{"model": "image classifier", "dataset": "retinal OCT scans (Kermany 2017)", "train_examples": 98430, "image_size": 24, "crop_scale_min": 1, "horizontal_flip": true, "color_jitter": 0.2, "targets": ["finding"], "num_classes": 4, "arch": "resnet", "norm": "batchnorm", "activation": "relu", "channel_attention": "eca", "depths": [2, 5, 5], "kernel_size": 3, "stem": "single", "avg_pool_shortcut": false, "widths": [64, 128, 256], "label_smoothing": 0.1, "loss": "cross_entropy", "init": "xavier_uniform", "residual_init": "none", "optimizer": "muon", "muon_scale": "match_rms_adamw", "lr": 0.0076, "momentum": 0.95, "nesterov": false, "orthogonalizer": "polar_express", "adamw_lr_other_params": 0.0015, "gradient_noise": 0.3, "cautious_weight_decay": true, "ema_decay": 0.99, "sam_rho": 0.05, "steps": 4900, "batch_size": 512, "epochs": 25.5, "lr_schedule": "cosine", "final_lr_fraction": 0, "warmup_steps": 240, "weight_decay": 0.05, "adamw_weight_decay_other_params": 0}
Rows from block 7 of a small image classifier, named by matrix and row number. Rows with one number belong to one channel. Each number is 128 + 24 x the weight over its row's rms, rounded and kept within 0 to 255. All counts start at 0. Numbers have three digits each.
After each channel's rows are labels from the 100 images, of 14848, where the channel reaches its highest value: "top examples" is what is common among them. Only what is clearly more common there than usual is listed. The data: retinal OCT scans (Kermany 2017). In brackets: how many of the 100.
# convs0: first 3x3 conv, stride 2 (model.blocks.7.convs.0.weight, 256x128x3x3, each kernel summed), inputs 0-127
# convs1: second 3x3 conv (model.blocks.7.convs.1.weight, 256x256x3x3, transposed, each kernel summed), outputs 0-85

convs0.107:124121135145131178118128094105115137103116092113149101136110143153131148077130147094119107141111125155152106126110118130112127106154190118090126153107123100112148131098086146121082105153118124151139120184093192111115123195163115143126120124121125114149152101140125135143124101134161134143151164138101085122139080156162148133110149081100107143148116132148099131157120119145128089119166
convs1.107:095110157150128122152111162113157156132136106147152076122117117102103158139114177148100118107140120127144167156111124133140143175140110087124083186101149116141157157149136131111124144112147142145088100134181146155112126140163156134113121168164149184117153120
top examples: finding: diabetic macular edema (82)

convs0.101:095091086099157120160140123154121146115113162116124142130144115123106130129167159129112134120152112139148114155160124108076142122089140121106115121124113148139175134137104131093144113132121116120170132128139146157130189111132149109114145095100115149126138152133115096128130111196148129140136103120097104146105136123117098137098197152099131087156154095174110145183148130096107183146110
convs1.101:124115159159141119143124112168156099130127128120098111119105130137152135141168109126134179104141147098122157145095144117108102175094163160115106127117110128157130115114122140110066143117137095119138075140097149107111103102143146097089146120143138122128139091
top examples: finding: choroidal neovascularization (91)

convs0.106:133121120104097138126151126089160135156174112121092144137109172124094133134138109144119111118124155160104089106145134131108164132149121130152138177157094128154132140124139125092117115159151172137132126156131132140089104184101110139159174124146155109147095154160179149185112126132128103094129143152118166125110129124122129154137157186121157061118129138172140143131131160120108141134152
convs1.106:123107102126120100159101089143126172142139156104098133111083159110115108111108112117147120178145141147106119135153139113106122121147128104096095132141151136113152095140123162105123120135100150124133134129125115122143114099143125105118096117138098159111073096
top examples: finding: diabetic macular edema (38)

convs0.205:127147138104106102183112093176107101101125157145131122141135108130128111140155168115123136105101120149150106098130116082149082139153165120158119113131133118132190141086144149125136129100092122109115170106141129124121135094125153129142141194150165129155115144167099099150167134135142122096153147124109104149108118153110121120129152090160103144142098105129150102102161193110109113142151
convs1.205:131101097104117156160156112144104095125148135121158136092123119120135104092117136149068110118127110138114141153122089119117109157138164128153149150192148090185083130100127117103050121112087163145113134142141098129099138135139174146164161142109115120165141131
top examples: finding: normal (100)

convs0.195:138142134126171160115162136115120144127110161152140126110168124135141168161114154139122152102192155095126128111119176131158089109159114115113156102085129130087119120118126143101107085125141098146099159185110118149160158145121109184113145131087168135133107110094112105128124114145140147137104118154094143130147153143143146131156127134094161167104142125153121143100108129163099077106132
convs1.195:145110165171125098166087149155149187171125126119133132166094120107127149145135145096176165156144135172160125136157158143139140143114125156156104136104097137131078154137145164153135149145173132158090114101111127136140113118124155133142111102105126084077133117
top examples: finding: choroidal neovascularization (83)

convs0.247:148141142148089122136173151116181138189128086156134142156118137116136140124148121157061134091085162122169099137102108129130127161148190130124136172128186087123148114122128178113151134147167146142144127119147147117130150116151137146144142148128116132131135163148127148142103153136141112102106139101164125144120109135178146089157133143130135140122119126117094095090159158105155118127150
convs1.247:091166131182167092167124123181144119105092125080092124067095141142136133140107130102099107096113100097104122146129136127137122122109103141144175152127154127110123151157126132167163135125112138117148148097136108136113146126125129135136183125171120105106117125
top examples: finding: normal (99)

convs0.22:116145127164090207117113137157156139101093120152120105127124142079106128135114150153131117145151149150089153146100129125122143133123131109143104104146145143144133113098194164101147158118126166123129162150128135136128086132141135137139122126102116103104092137089106148155123161139080078114125112131159159139167122143137178137149122117112165133137128151151158147118161121114170122193122
convs1.22:104149121118108098141145159185165132115126160095126112133105104120115145151122082105120129104114140144110163138133158119111171120095138125125149139125116132129157134115154162155123095070123109150119111142126106132145157105157137111128104125113107123101149101
top examples: finding: diabetic macular edema (70)

convs0.108:126098186160100131147137115115138152136155110189106168097114157126122136140103131095142130105112155114106124117131088124148164148144178067144059086129123150141141095117092158148143136142113141131115123120094128129114130141157164124123090124142130128106156141127120162113166113133158122098096143136115106115118094144165118141108125130140124160185131107144093158094106146113130175120156
convs1.108:094122153151104109100087129105093143154134139108122142141082145126115141127162131137112136140154135124168155151114122163141116142084157174099107138130132139155145148088152101160130124148136144110139150114115108118088096133145111143105159111126099072147137096
top examples: finding: diabetic macular edema (68)

convs0.249:151115124108152114105115143122110127117120126100119101129145107181132094116140104131092134130087102142162148181144119143103182121121145105127154107112092120153124167144153091111140120154128151139097150165155109116174160149097101103080142115084125124144115105089151098124188097119130089127118142132136118118118108170106137120114118137138049105150126123119148118148119175134095135111143
convs1.249:157113123103110136150086127121144131136113119132111117155145108103142121130090155119131118095138154099121164115133106147071080131150118163163125129142123102142148104155158075150125099089154079139144143153089082164105140119120115124117138157101175109147158140
top examples: finding: choroidal neovascularization (100)

convs0.253:142122159143168149134135140149155159105141165100157131143160130109118134130158111106133178137122150117134092126112089169122097111148144098156130142120148100143139106167106122086130128163108122160088079140110105104108122154117136144107156121099130108122137124144153125113149163107140138126118170120103101090202088145096110112139119108121172125133082097128141135094122137141136166065105
convs1.253:134102135113122106131137114161109140116083082137112157114155119149135131104124156133154110100138135074110106091119126112141112121174080124152116169088158113117116167131128149091168123109127119171142150150146115117144146104113187123105141115122139144146076151
top examples: finding: diabetic macular edema (33)

convs0.254:151109104149144134144132139134137205149140111107082144162142175165129130139101105116128129094141109108127151142116139101164118159139104142110138113155137145138135092103137122181125094104145087147135115156153165121141128095094122156138129152113139126142124138145090167130121125135146159093149163155090109140166132081133110136154119100171155176086117149160104132113128120140135117071097
convs1.254:136160075094099133124160106117122117151124140149117137131135096133138132135120141127112105129123132127147145122160101132085091150072108152154126153201161117136180128115105145120141095124095145138133120130158135110089117121129138110145108149129147130104181115
top examples: finding: normal (89)

convs0.67:107146112099143119152098142135110119121117116121162102125088175091141152118168114111107113091166110107116155138099104123141115121122178107096146140109100146115167142120131136152141141133155099136115108105150154075081159148158153117122126132112161126107107130109078125149118100121091100131108135163113151138121135097132131143159157070136094166147118148111158168159088176153093123103132
convs1.67:113142102166129119099121149162133132147130126131089099143111093119118121158140155107105094131095107119105146124169170144119115121102138100174124135159117164145149102121145127110134128111115115151140166126188116084127150100179103125146157130129075145151097111
top examples: finding: normal (89)

convs0.190:120153063130122148135139137148092079116135170157186126097128107117139090145160177127128144116169078145154158144124101162147176099120127137120183129132124111121127158150113125134136124147096113115157113134109119160109130112144087094115138129124135145102143161105105107126110101160176166117158115108122182129127120114137107119098115158141142153133188128100102148130098131143129128103116
convs1.190:139113097119158131136158145118150119145090133121126118135147090122144146133120143118133127151144134092129183152144148154080131149151152142180129134132151108108159146114095147099125128180155122118095098082121111124111123158127125162138146144152145161102106103
top examples: finding: choroidal neovascularization (77)

convs0.140:165135141130121142094138115127171150144095168132126132183119130109107100128101165126121126135095152157103124093099149158101129157134125135160075121116159137135098104118161137108136124099107115123127106150193118144125090127104119133085137157150136109120181143152133163147121137159104080148121080128145148101146130163120106081181109150151118121153135179150135130093096131135109133121129
convs1.140:106144120131082111117145124187147139137087143116156105142121160085135139172081106144138087094114094112087088176127068156103147095097121100124157131105146108153146085126125128127109148133130117141120112136091115145147141131090144124135147128168128133129081118
top examples: finding: diabetic macular edema (80)

convs0.146:134108162136116155105105094086114097135109134149122099108147116128092115109113100125163085101140145109121092125128101147128168121166103128124126124119119187111165138104127142099139139124136147127131125145105113133135168132173128117124112174079150150113128090184127136170078133130136150161126102108061124104129143100127148143147150131082147130100123169112118145140158171129084127167115
convs1.146:114153101112124129121059103145112190106077095086088130169115155099147097085094089128157158129085109125152124088163116132138151138109122105151076117135134113156149094094139122084103143131160097165102122143135167142150143189177127143079101090135110143156146100
top examples: finding: diabetic macular edema (62)

convs0.122:102095106147138152097104107134107153105147111097155138116083048114097126119158097132090172137170132132115138109134142140171151126127133105127163132124134114053166118100128158154119153114121091132121122148114142111156100159175119177129124162134141161122130125128095136136132117115125149129119130100125107119161133104164156136099118144092126152113143119139126094082136162131096098095155
convs1.122:196134107096149104104143124138182169167117154081117094134111122140109155097071138121139124085121151126142115129160086123167114166134163131133144104130130113125136098170137143135130104110112171107127102132119123135134135156110101154128187118104184097129099146
top examples: finding: diabetic macular edema (84)

convs0.94:103154101094163122113141121109151164113120170097120131071122138140131151143103127115121129099129109109124085131149124167088126139121136104154145105135134126123127137142113121102107102168118165121131167124122117163152132126185142146130116126109159123088147135111137111112155118124082165155083134136134149177141157127132174135117114070128152114158068142137080130110110159151129105064138
convs1.94:161135126139101121131172104089139167159146122148134133098086122168111131086145106168155145142130135174155112175174136165158104140147139145139115103108153150164128117116126121132137095114118143101116126143094117124109112135139091116116126094163123054164173092
top examples: finding: diabetic macular edema (65)

convs0.199:082118133153133150118135135121149099119153097085106108121115104191095092094118110109140130138087129107087089148172150092187126116135113144141106124133130075123131141154135145117153132131155121119124130093159162145211094140068157092109148138119121155116104126121119126167129073140140106116130089107145114137118118121137159113174147137117093127125141133129123118152130127142130133144112
convs1.199:129141148107083135147154171147129114133167110110123112150121121125134125159125130145138171129136105140076116097111109128192149168139102137139130110140143094111099095144132146143115130096070166117164120145157136120160152126187128130172098097089137150094111146
top examples: finding: diabetic macular edema (40)

convs0.243:109128135145120087116171155137166101090091138147171140145139118104126093124114138128135082102150123139120132152145142094164122120137119120139167108164133141134120124170155125135129120088106083119114169134104155128149146168168093153138131100124145150113113172142087152143143105125177153119139120155113171139103143129153113148091157110155088132134137148146105082159089118131191153112126
convs1.243:108153099078121064142153159141122134125171160134125163135177109124099157122106171107134096141105156171142111123142132114129135150125107120080166160151114109084114141139107112132172133124138113123118073155148137148121154139089075176155116092137111167176086126
top examples: finding: choroidal neovascularization (93)

convs0.13:120128158136144096186160125175152144114167140136113088128080146127148178166149133122136113104104142142138134114111104124122135144131199094124139134123114138120136142127135134117131120128142159135106135132132109106125149138132136103079123104120131151166095168136101134128168096082095173099147150130184167099082108108160083124147149106144106127131088087141114112152149161117135129114146
convs1.13:114154097165122130146127193112125135112122129111123171125095134132111092144131126131113100111127125144120106119105071118130136144086111147128153159127117135097108124121137144118111111109163144121112134113135144182113115141106092138154139134109101110127134092
top examples: finding: normal (100)

convs0.32:142150174145117098122119075171122141146160167128121145139122163102119123130127062162159129168111121138105145117131134094108118136113173131175151087139135090139118114128116103140135140127171148156113141148154149140103102149108139155122150117140103134113115166164093148134119123105151106090157144159171113172116171110154113138181163094164130128121112109123130107119172128120132115101096
convs1.32:120125130127122117160142128139133101118131169133138111138123090122121114159092092166120133161105125115085106121100107132128114097114124119123108117161144131119121133144113115134128064089152126087090111110124074147100092123160103101144120127145173123088157131
top examples: finding: normal (100)

convs0.95:083128157118118118156097095161126108136107113110157110108168142130131139095174111086108152150121094135139153114118129138128111133160126134139126122135088116143142185112148130144117126120159120086123123124104129153102117123102077132166060129128115136122151169082102132121149109079159086089134093102150138118126096110150134116123161115096122129145106102127061141177137130107149130097123
convs1.95:128082076144183161154098174119165104153102137155132061062172143113135143153122179108176173146121147127140151122109119132115126143133101139110128153145135135118136140078133098169092123138120112131110086122124114114099163131123104127138150132126125122124122131
top examples: finding: normal (95)

convs0.109:094128075145161124124129127138150140140122138092140129106117118183127122139145139124123109174155136133093113145135135112131130149142139121120161154087113118100070161095112137143100141143105140115098151070144126108145138132094157152117155145095090122103170102152174147111143139141157137152094110165129092125110160137173175124144126110119097125135073150113129109129170102175120110157155
convs1.109:129129095139098095147157098150088148124148122154163106101102100087117111147120116065152132143141156120131117166111191154133144140095158135158161121123110127182141123132158140161132170125111162140102139165118109142093122159144131139115113148136122137108139133
top examples: finding: choroidal neovascularization (78)

convs0.232:094140132133122125157138101140134172162125132145108159102120128097036119123088100124136113126143105127109135106122113109102123138102125126156106162146124129138129153121085148124110161135077169136091137094158127178161132167093140129129146099133149148141135124106150146152115106122131141104126143170157097167124127121089096129151096146149140112149131129133171090118126146120142131204159
convs1.232:149114112197213187128123124096151128124116115136128103153143119120134081123119119147159123111099109171123129122111119129130131124131100126138124171159095117077105101126120163120148079074111143132129129155140129118151093136109119113156134099098134130129095079
top examples: finding: normal (81)