From a checkpoint of a small image classifier.
Training: 4900 steps, batches of 512, held-out accuracy 93%.
Data: trained on retinal OCT scans (Kermany 2017), 98430 training examples.
Rows from block 7 of a small image classifier, named by matrix and row number. Rows with one number belong to one channel. Each number is 200 + 20 x the weight over its row's rms, rounded and kept within 0 to 999. All counts start at 0.
After each channel's rows are labels from the 100 images, of 14848, where the channel reaches its highest value: "strongest on" is what is common among them. Only what is clearly more common there than usual is listed. The data: retinal OCT scans (Kermany 2017). In brackets: how many of the 100.
# convs0: first 3x3 conv, stride 2 (model.blocks.7.convs.0.weight, 256x128x3x3, each kernel summed), inputs 0-127
# convs1: second 3x3 conv (model.blocks.7.convs.1.weight, 256x256x3x3, transposed, each kernel summed), outputs 0-85

convs0.159,182,183,172,221,224,214,213,224,211,193,190,204,192,197,187,221,223,224,204,179,191,211,241,195,233,211,211,207,203,224,191,209,163,202,201,175,230,219,205,173,199,190,224,172,223,196,197,206,171,176,162,222,154,211,215,201,197,215,230,173,201,209,161,212,202,223,206,190,158,185,198,192,232,214,200,208,195,232,186,219,201,204,247,190,192,208,191,187,174,173,219,153,207,183,213,198,232,177,180,206,187,234,237,197,213,211,198,194,225,200,204,196,205,232,222,230,233,199,172,188,211,212,217,243,182,206,199,200
convs1.159,193,215,227,190,209,212,212,208,223,172,233,219,214,199,227,205,198,257,238,191,192,226,227,197,179,214,192,215,180,203,202,216,228,206,243,194,169,187,207,206,211,232,202,200,204,203,205,211,210,196,234,197,202,214,222,230,215,229,175,205,188,208,214,201,198,168,199,218,210,211,223,180,196,201,203,189,176,176,195,191,200,166,188,211,215,237
strongest on: finding: choroidal neovascularization (100)

convs0.41,219,213,188,193,215,200,199,205,217,192,194,206,218,213,202,192,195,207,181,183,235,198,200,200,149,200,225,184,192,196,216,211,174,224,232,216,211,210,203,208,197,213,229,208,232,190,215,238,209,209,209,167,219,165,200,179,226,227,191,225,200,205,237,209,175,230,213,219,180,210,204,205,213,198,225,170,249,196,210,145,162,168,202,205,190,216,207,194,202,167,193,197,221,214,206,183,172,177,202,216,185,183,175,210,143,219,215,184,181,161,206,192,219,224,209,199,190,186,181,208,222,182,179,196,192,198,173,246
convs1.41,226,160,202,202,241,189,218,206,227,188,209,230,214,193,212,207,194,199,224,236,214,192,235,222,204,205,197,186,182,188,193,195,226,222,228,243,189,216,190,209,232,218,189,216,204,194,216,185,153,203,235,194,196,211,198,225,216,182,189,193,215,239,174,194,174,207,238,217,209,204,203,216,181,197,200,213,210,191,164,191,189,168,217,212,212,194
strongest on: finding: choroidal neovascularization (100)

convs0.48,216,207,245,189,199,199,242,212,212,222,187,217,223,193,198,208,207,197,220,173,208,190,203,172,213,219,222,214,177,202,200,236,213,174,194,191,188,207,188,218,226,185,214,198,195,144,198,179,202,235,213,225,195,216,216,209,209,185,194,177,194,183,218,226,193,176,217,211,177,149,164,209,237,178,170,208,202,176,205,198,224,190,205,167,190,228,209,202,209,167,203,209,219,180,186,199,203,230,196,195,178,206,208,185,193,166,177,192,263,192,162,184,197,190,217,173,186,184,221,226,209,176,231,204,213,179,177,210
convs1.48,176,184,182,189,172,187,228,196,192,197,176,180,231,156,210,195,150,198,182,188,184,183,208,179,184,181,225,198,210,200,178,222,187,203,201,195,184,192,175,137,152,217,182,193,201,189,241,221,185,202,199,186,222,217,207,207,187,221,155,213,193,185,181,179,184,201,201,190,202,202,186,157,210,223,201,194,206,210,205,183,174,195,195,198,200,186
strongest on: finding: normal (100)

convs0.192,214,209,209,169,183,218,187,191,201,221,214,192,193,206,238,208,225,210,172,194,202,190,190,211,199,235,201,188,178,247,184,195,218,189,197,227,177,231,173,222,224,198,199,183,190,220,214,222,196,169,220,198,157,205,185,197,195,218,170,234,205,214,207,202,159,225,215,211,186,209,188,204,168,195,216,191,203,199,210,196,202,208,170,189,219,221,224,204,208,195,188,188,231,211,159,198,224,199,163,213,207,199,186,200,231,184,196,179,224,189,232,184,221,230,209,225,162,179,232,195,180,204,198,174,146,251,185,213
convs1.192,199,180,196,210,237,209,222,188,206,201,199,189,227,174,219,194,225,180,201,204,199,213,211,257,181,205,166,182,180,193,259,186,176,189,177,208,162,200,206,217,217,223,142,211,223,195,180,190,223,192,176,187,191,198,222,200,210,206,202,201,225,142,189,206,221,191,203,219,169,215,213,206,190,189,182,151,203,207,222,207,161,228,192,181,188,203
strongest on: finding: choroidal neovascularization (70)

convs0.105,179,214,222,185,179,219,188,209,222,198,183,205,168,205,159,219,196,210,230,176,176,201,212,179,212,215,235,199,184,176,198,203,212,199,209,224,214,182,198,195,165,224,194,207,219,176,257,243,221,199,177,217,228,176,209,197,197,232,211,211,210,210,164,185,234,197,175,204,206,199,213,224,240,198,191,204,197,173,173,240,184,156,205,179,202,201,220,240,175,212,211,211,213,218,158,189,207,220,210,223,184,197,188,185,179,217,196,198,238,168,152,202,193,199,205,189,182,187,216,194,204,199,223,178,204,197,204,202
convs1.105,183,201,213,175,188,219,236,207,175,221,228,211,191,169,238,197,203,148,162,185,210,211,222,189,225,216,253,205,218,201,201,206,223,207,169,181,193,204,210,159,153,212,180,208,178,215,208,206,200,225,187,192,189,201,192,228,223,174,188,214,191,214,230,181,195,208,221,194,190,191,205,228,202,206,213,205,215,221,177,205,185,187,195,198,223,169
strongest on: finding: normal (90)

convs0.167,218,193,217,250,229,202,184,195,208,193,239,195,185,203,226,211,207,232,215,226,221,200,253,205,174,237,217,197,190,184,180,194,179,218,193,227,170,199,206,182,215,210,184,208,205,184,188,215,233,165,194,168,233,231,191,210,211,188,254,213,226,179,226,221,203,197,191,199,181,205,196,177,220,220,174,204,237,209,204,216,238,211,168,187,200,186,196,193,209,176,200,217,203,223,195,225,213,159,213,225,204,186,204,191,202,184,212,198,190,165,198,199,213,183,221,207,215,194,230,187,205,214,221,204,182,233,198,154
convs1.167,172,242,220,235,230,234,213,209,213,211,205,199,229,243,175,188,182,210,226,227,178,203,230,195,222,250,205,221,225,230,191,191,198,218,220,173,245,189,205,208,199,199,208,196,190,208,183,204,169,196,213,206,205,183,191,179,186,184,224,190,206,229,208,203,192,201,219,217,195,217,206,234,199,209,240,170,196,164,223,136,151,191,184,177,207,202
strongest on: finding: choroidal neovascularization (94)

convs0.11,195,174,199,191,205,194,187,220,198,164,220,209,182,206,213,193,197,180,188,215,182,205,181,194,202,207,224,185,183,187,212,193,191,191,226,195,157,171,197,204,241,184,188,185,216,224,190,194,184,168,199,221,192,190,224,205,189,195,204,204,184,249,219,190,192,212,237,234,191,242,202,205,220,179,193,196,202,212,238,143,188,203,229,194,198,190,199,237,222,165,221,204,224,167,239,173,243,200,190,171,220,221,215,210,183,194,220,211,221,193,225,206,181,191,168,194,206,163,221,163,188,196,185,191,164,204,204,180
convs1.11,178,210,190,200,179,199,189,229,206,210,161,179,198,209,201,145,192,218,215,196,205,199,207,190,206,203,191,206,218,167,165,236,257,206,177,218,171,202,187,206,211,160,164,185,175,224,209,196,204,187,238,211,192,184,189,187,188,211,206,222,188,204,192,188,217,191,209,172,214,218,164,197,183,227,215,177,188,192,190,182,245,214,178,179,219,185
strongest on: finding: choroidal neovascularization (100)

convs0.144,201,231,234,180,205,199,212,214,209,228,195,210,210,199,195,195,180,172,193,213,180,191,219,208,206,219,196,199,223,162,171,178,195,171,197,197,172,207,191,200,179,218,210,206,213,175,198,198,216,211,178,208,200,211,213,190,219,187,239,193,201,206,178,212,160,201,179,145,184,223,180,197,201,184,203,213,236,153,224,210,209,201,209,190,207,244,170,217,195,181,188,207,179,177,175,144,192,245,237,177,186,238,189,206,207,214,209,201,222,211,219,210,218,196,222,201,145,216,193,192,192,206,228,187,179,206,231,194
convs1.144,204,198,209,234,194,195,193,218,152,203,196,189,198,211,203,165,224,228,165,193,197,211,212,194,192,208,232,177,165,180,161,191,225,187,233,170,217,170,210,207,194,160,166,225,197,208,188,206,253,241,198,183,205,181,209,223,187,217,193,178,205,188,191,216,191,181,215,168,218,196,174,213,174,213,174,196,255,236,231,217,189,209,233,208,237,200
strongest on: finding: normal (100)

convs0.96,193,230,236,201,199,188,183,166,173,236,225,223,147,230,208,186,207,189,208,171,206,190,191,198,204,154,191,205,194,190,208,168,245,152,240,192,216,205,198,207,194,210,186,200,172,204,174,191,215,206,196,217,212,203,220,203,218,192,207,199,219,202,187,155,194,228,231,211,229,227,176,226,197,218,189,232,194,174,186,202,156,194,228,190,187,199,199,158,198,164,179,207,206,218,184,179,185,188,197,220,196,176,184,191,195,220,142,202,201,202,201,185,180,224,203,203,218,194,197,195,179,194,206,187,206,180,208,191
convs1.96,192,233,197,192,200,208,187,189,189,213,196,181,207,186,190,207,207,244,197,157,191,182,207,183,183,209,182,182,216,187,206,187,203,196,187,154,200,232,221,192,181,192,184,252,193,195,187,225,208,224,238,205,176,182,175,210,164,200,188,220,203,199,207,221,189,212,220,199,178,218,202,220,184,177,194,186,201,224,192,183,187,187,216,165,200,174
strongest on: finding: normal (91)

convs0.4,203,198,228,231,200,233,197,219,225,199,193,188,209,196,188,193,200,222,201,183,186,216,220,212,238,227,216,223,184,175,215,248,205,208,183,186,221,207,171,209,201,187,201,202,196,164,223,210,205,152,149,219,184,205,210,188,205,180,181,213,225,175,206,189,172,201,203,196,202,200,206,163,201,204,230,173,229,190,187,215,185,221,186,187,202,186,183,224,189,222,226,226,166,219,235,207,227,222,201,179,164,203,201,209,190,210,210,217,172,181,198,171,190,192,201,202,166,182,217,208,183,251,202,197,225,156,212,235
convs1.4,198,212,206,217,211,161,193,221,199,203,248,183,170,187,185,174,172,197,201,232,201,219,194,182,199,207,179,202,237,184,191,205,201,237,205,241,202,230,196,234,226,211,219,231,199,233,210,198,171,172,219,185,227,196,206,221,159,219,253,206,208,211,218,228,192,172,214,180,192,185,201,198,215,197,227,190,190,221,204,194,181,183,169,183,215,203
strongest on: finding: choroidal neovascularization (90)

convs0.115,184,168,176,192,166,209,178,173,192,182,209,162,238,214,207,185,210,209,185,183,228,224,240,209,167,208,206,193,198,186,210,195,208,203,225,183,203,213,211,224,173,217,192,216,198,234,181,218,194,197,198,180,232,204,195,214,190,189,191,210,164,208,208,212,192,169,205,200,178,178,223,171,205,204,211,200,188,223,221,240,215,207,175,196,211,214,189,238,186,174,215,202,193,196,180,218,176,188,187,160,223,207,206,204,205,239,160,202,201,189,185,210,226,164,205,234,236,183,238,200,174,237,176,239,179,205,202,177
convs1.115,208,200,204,192,222,223,171,197,206,216,192,192,245,195,185,217,249,194,184,210,202,207,219,202,196,180,195,191,189,229,196,251,189,176,222,195,213,222,206,191,199,190,214,214,206,183,180,200,173,176,176,179,190,158,178,202,202,197,243,170,205,186,211,239,216,233,198,171,179,187,189,180,189,228,194,182,236,222,192,231,208,155,190,206,190,197
strongest on: finding: drusen (68)

convs0.37,213,183,205,184,204,227,215,221,179,213,191,205,210,195,183,170,209,173,217,169,249,264,175,229,206,173,164,207,212,170,211,178,183,169,192,180,208,194,197,187,188,244,210,191,218,227,173,217,208,217,216,211,185,188,185,197,218,229,173,169,208,181,187,216,180,218,191,186,240,189,198,200,186,226,181,230,167,198,202,176,191,192,208,188,182,192,204,191,229,213,195,202,181,179,194,199,202,191,201,214,192,202,202,181,195,180,201,196,161,184,165,169,226,208,178,184,157,154,176,203,181,189,190,219,211,182,191,207
convs1.37,219,190,185,243,191,189,216,177,215,189,172,181,199,194,183,217,206,184,213,194,203,229,222,201,169,233,214,202,203,208,231,219,170,195,230,180,191,213,207,206,154,213,166,199,190,186,169,187,208,203,194,232,214,193,217,244,201,188,184,202,171,182,193,163,229,168,216,208,148,237,190,186,184,219,205,195,189,201,203,224,198,189,216,204,210,237
strongest on: finding: normal (87)

convs0.34,203,193,182,230,210,191,207,173,219,221,196,207,203,219,215,198,205,216,165,138,164,230,189,231,246,194,213,213,232,213,237,247,187,190,213,202,208,184,206,225,187,175,165,167,200,202,197,218,204,205,177,189,191,213,179,211,187,176,224,183,219,183,211,191,180,233,220,218,199,202,245,188,182,207,184,198,246,220,189,210,200,200,212,154,189,213,194,202,243,193,214,182,180,195,213,193,203,187,193,184,185,236,227,184,186,202,222,202,183,232,200,205,208,230,207,206,215,214,208,178,189,229,183,191,220,209,178,200
convs1.34,184,168,203,198,204,223,212,207,237,208,205,204,198,232,193,182,187,215,208,185,204,192,224,208,218,217,181,200,249,212,230,190,211,228,236,182,232,183,206,206,230,205,197,185,219,217,164,190,191,206,209,186,204,209,227,200,217,203,191,221,185,236,202,187,189,225,196,191,229,189,183,170,188,213,147,195,179,182,225,201,201,179,234,219,186,216
strongest on: finding: choroidal neovascularization (88)

convs0.36,198,223,219,202,210,186,185,175,186,210,185,202,221,210,187,236,224,199,200,189,194,228,230,180,202,201,166,182,175,163,188,175,200,186,196,236,189,232,203,230,228,192,211,205,199,216,181,213,188,210,208,224,201,237,184,198,199,210,207,213,164,190,219,199,181,251,197,213,231,173,183,206,196,172,213,206,195,214,185,215,224,215,200,229,186,222,210,212,177,183,222,194,222,192,168,238,206,214,208,231,206,226,154,199,187,197,209,174,261,213,191,199,217,214,187,214,158,210,173,203,181,180,212,161,188,180,188,183
convs1.36,206,191,182,230,173,215,186,187,230,170,201,158,188,210,154,201,187,201,160,196,170,169,159,158,194,216,192,205,227,184,200,188,218,205,179,226,190,210,216,175,181,177,190,175,201,135,185,194,226,187,214,208,192,201,199,199,186,162,213,183,170,174,211,202,209,189,182,222,217,179,169,210,170,189,215,192,213,215,205,190,207,184,187,230,188,159
strongest on: finding: normal (99)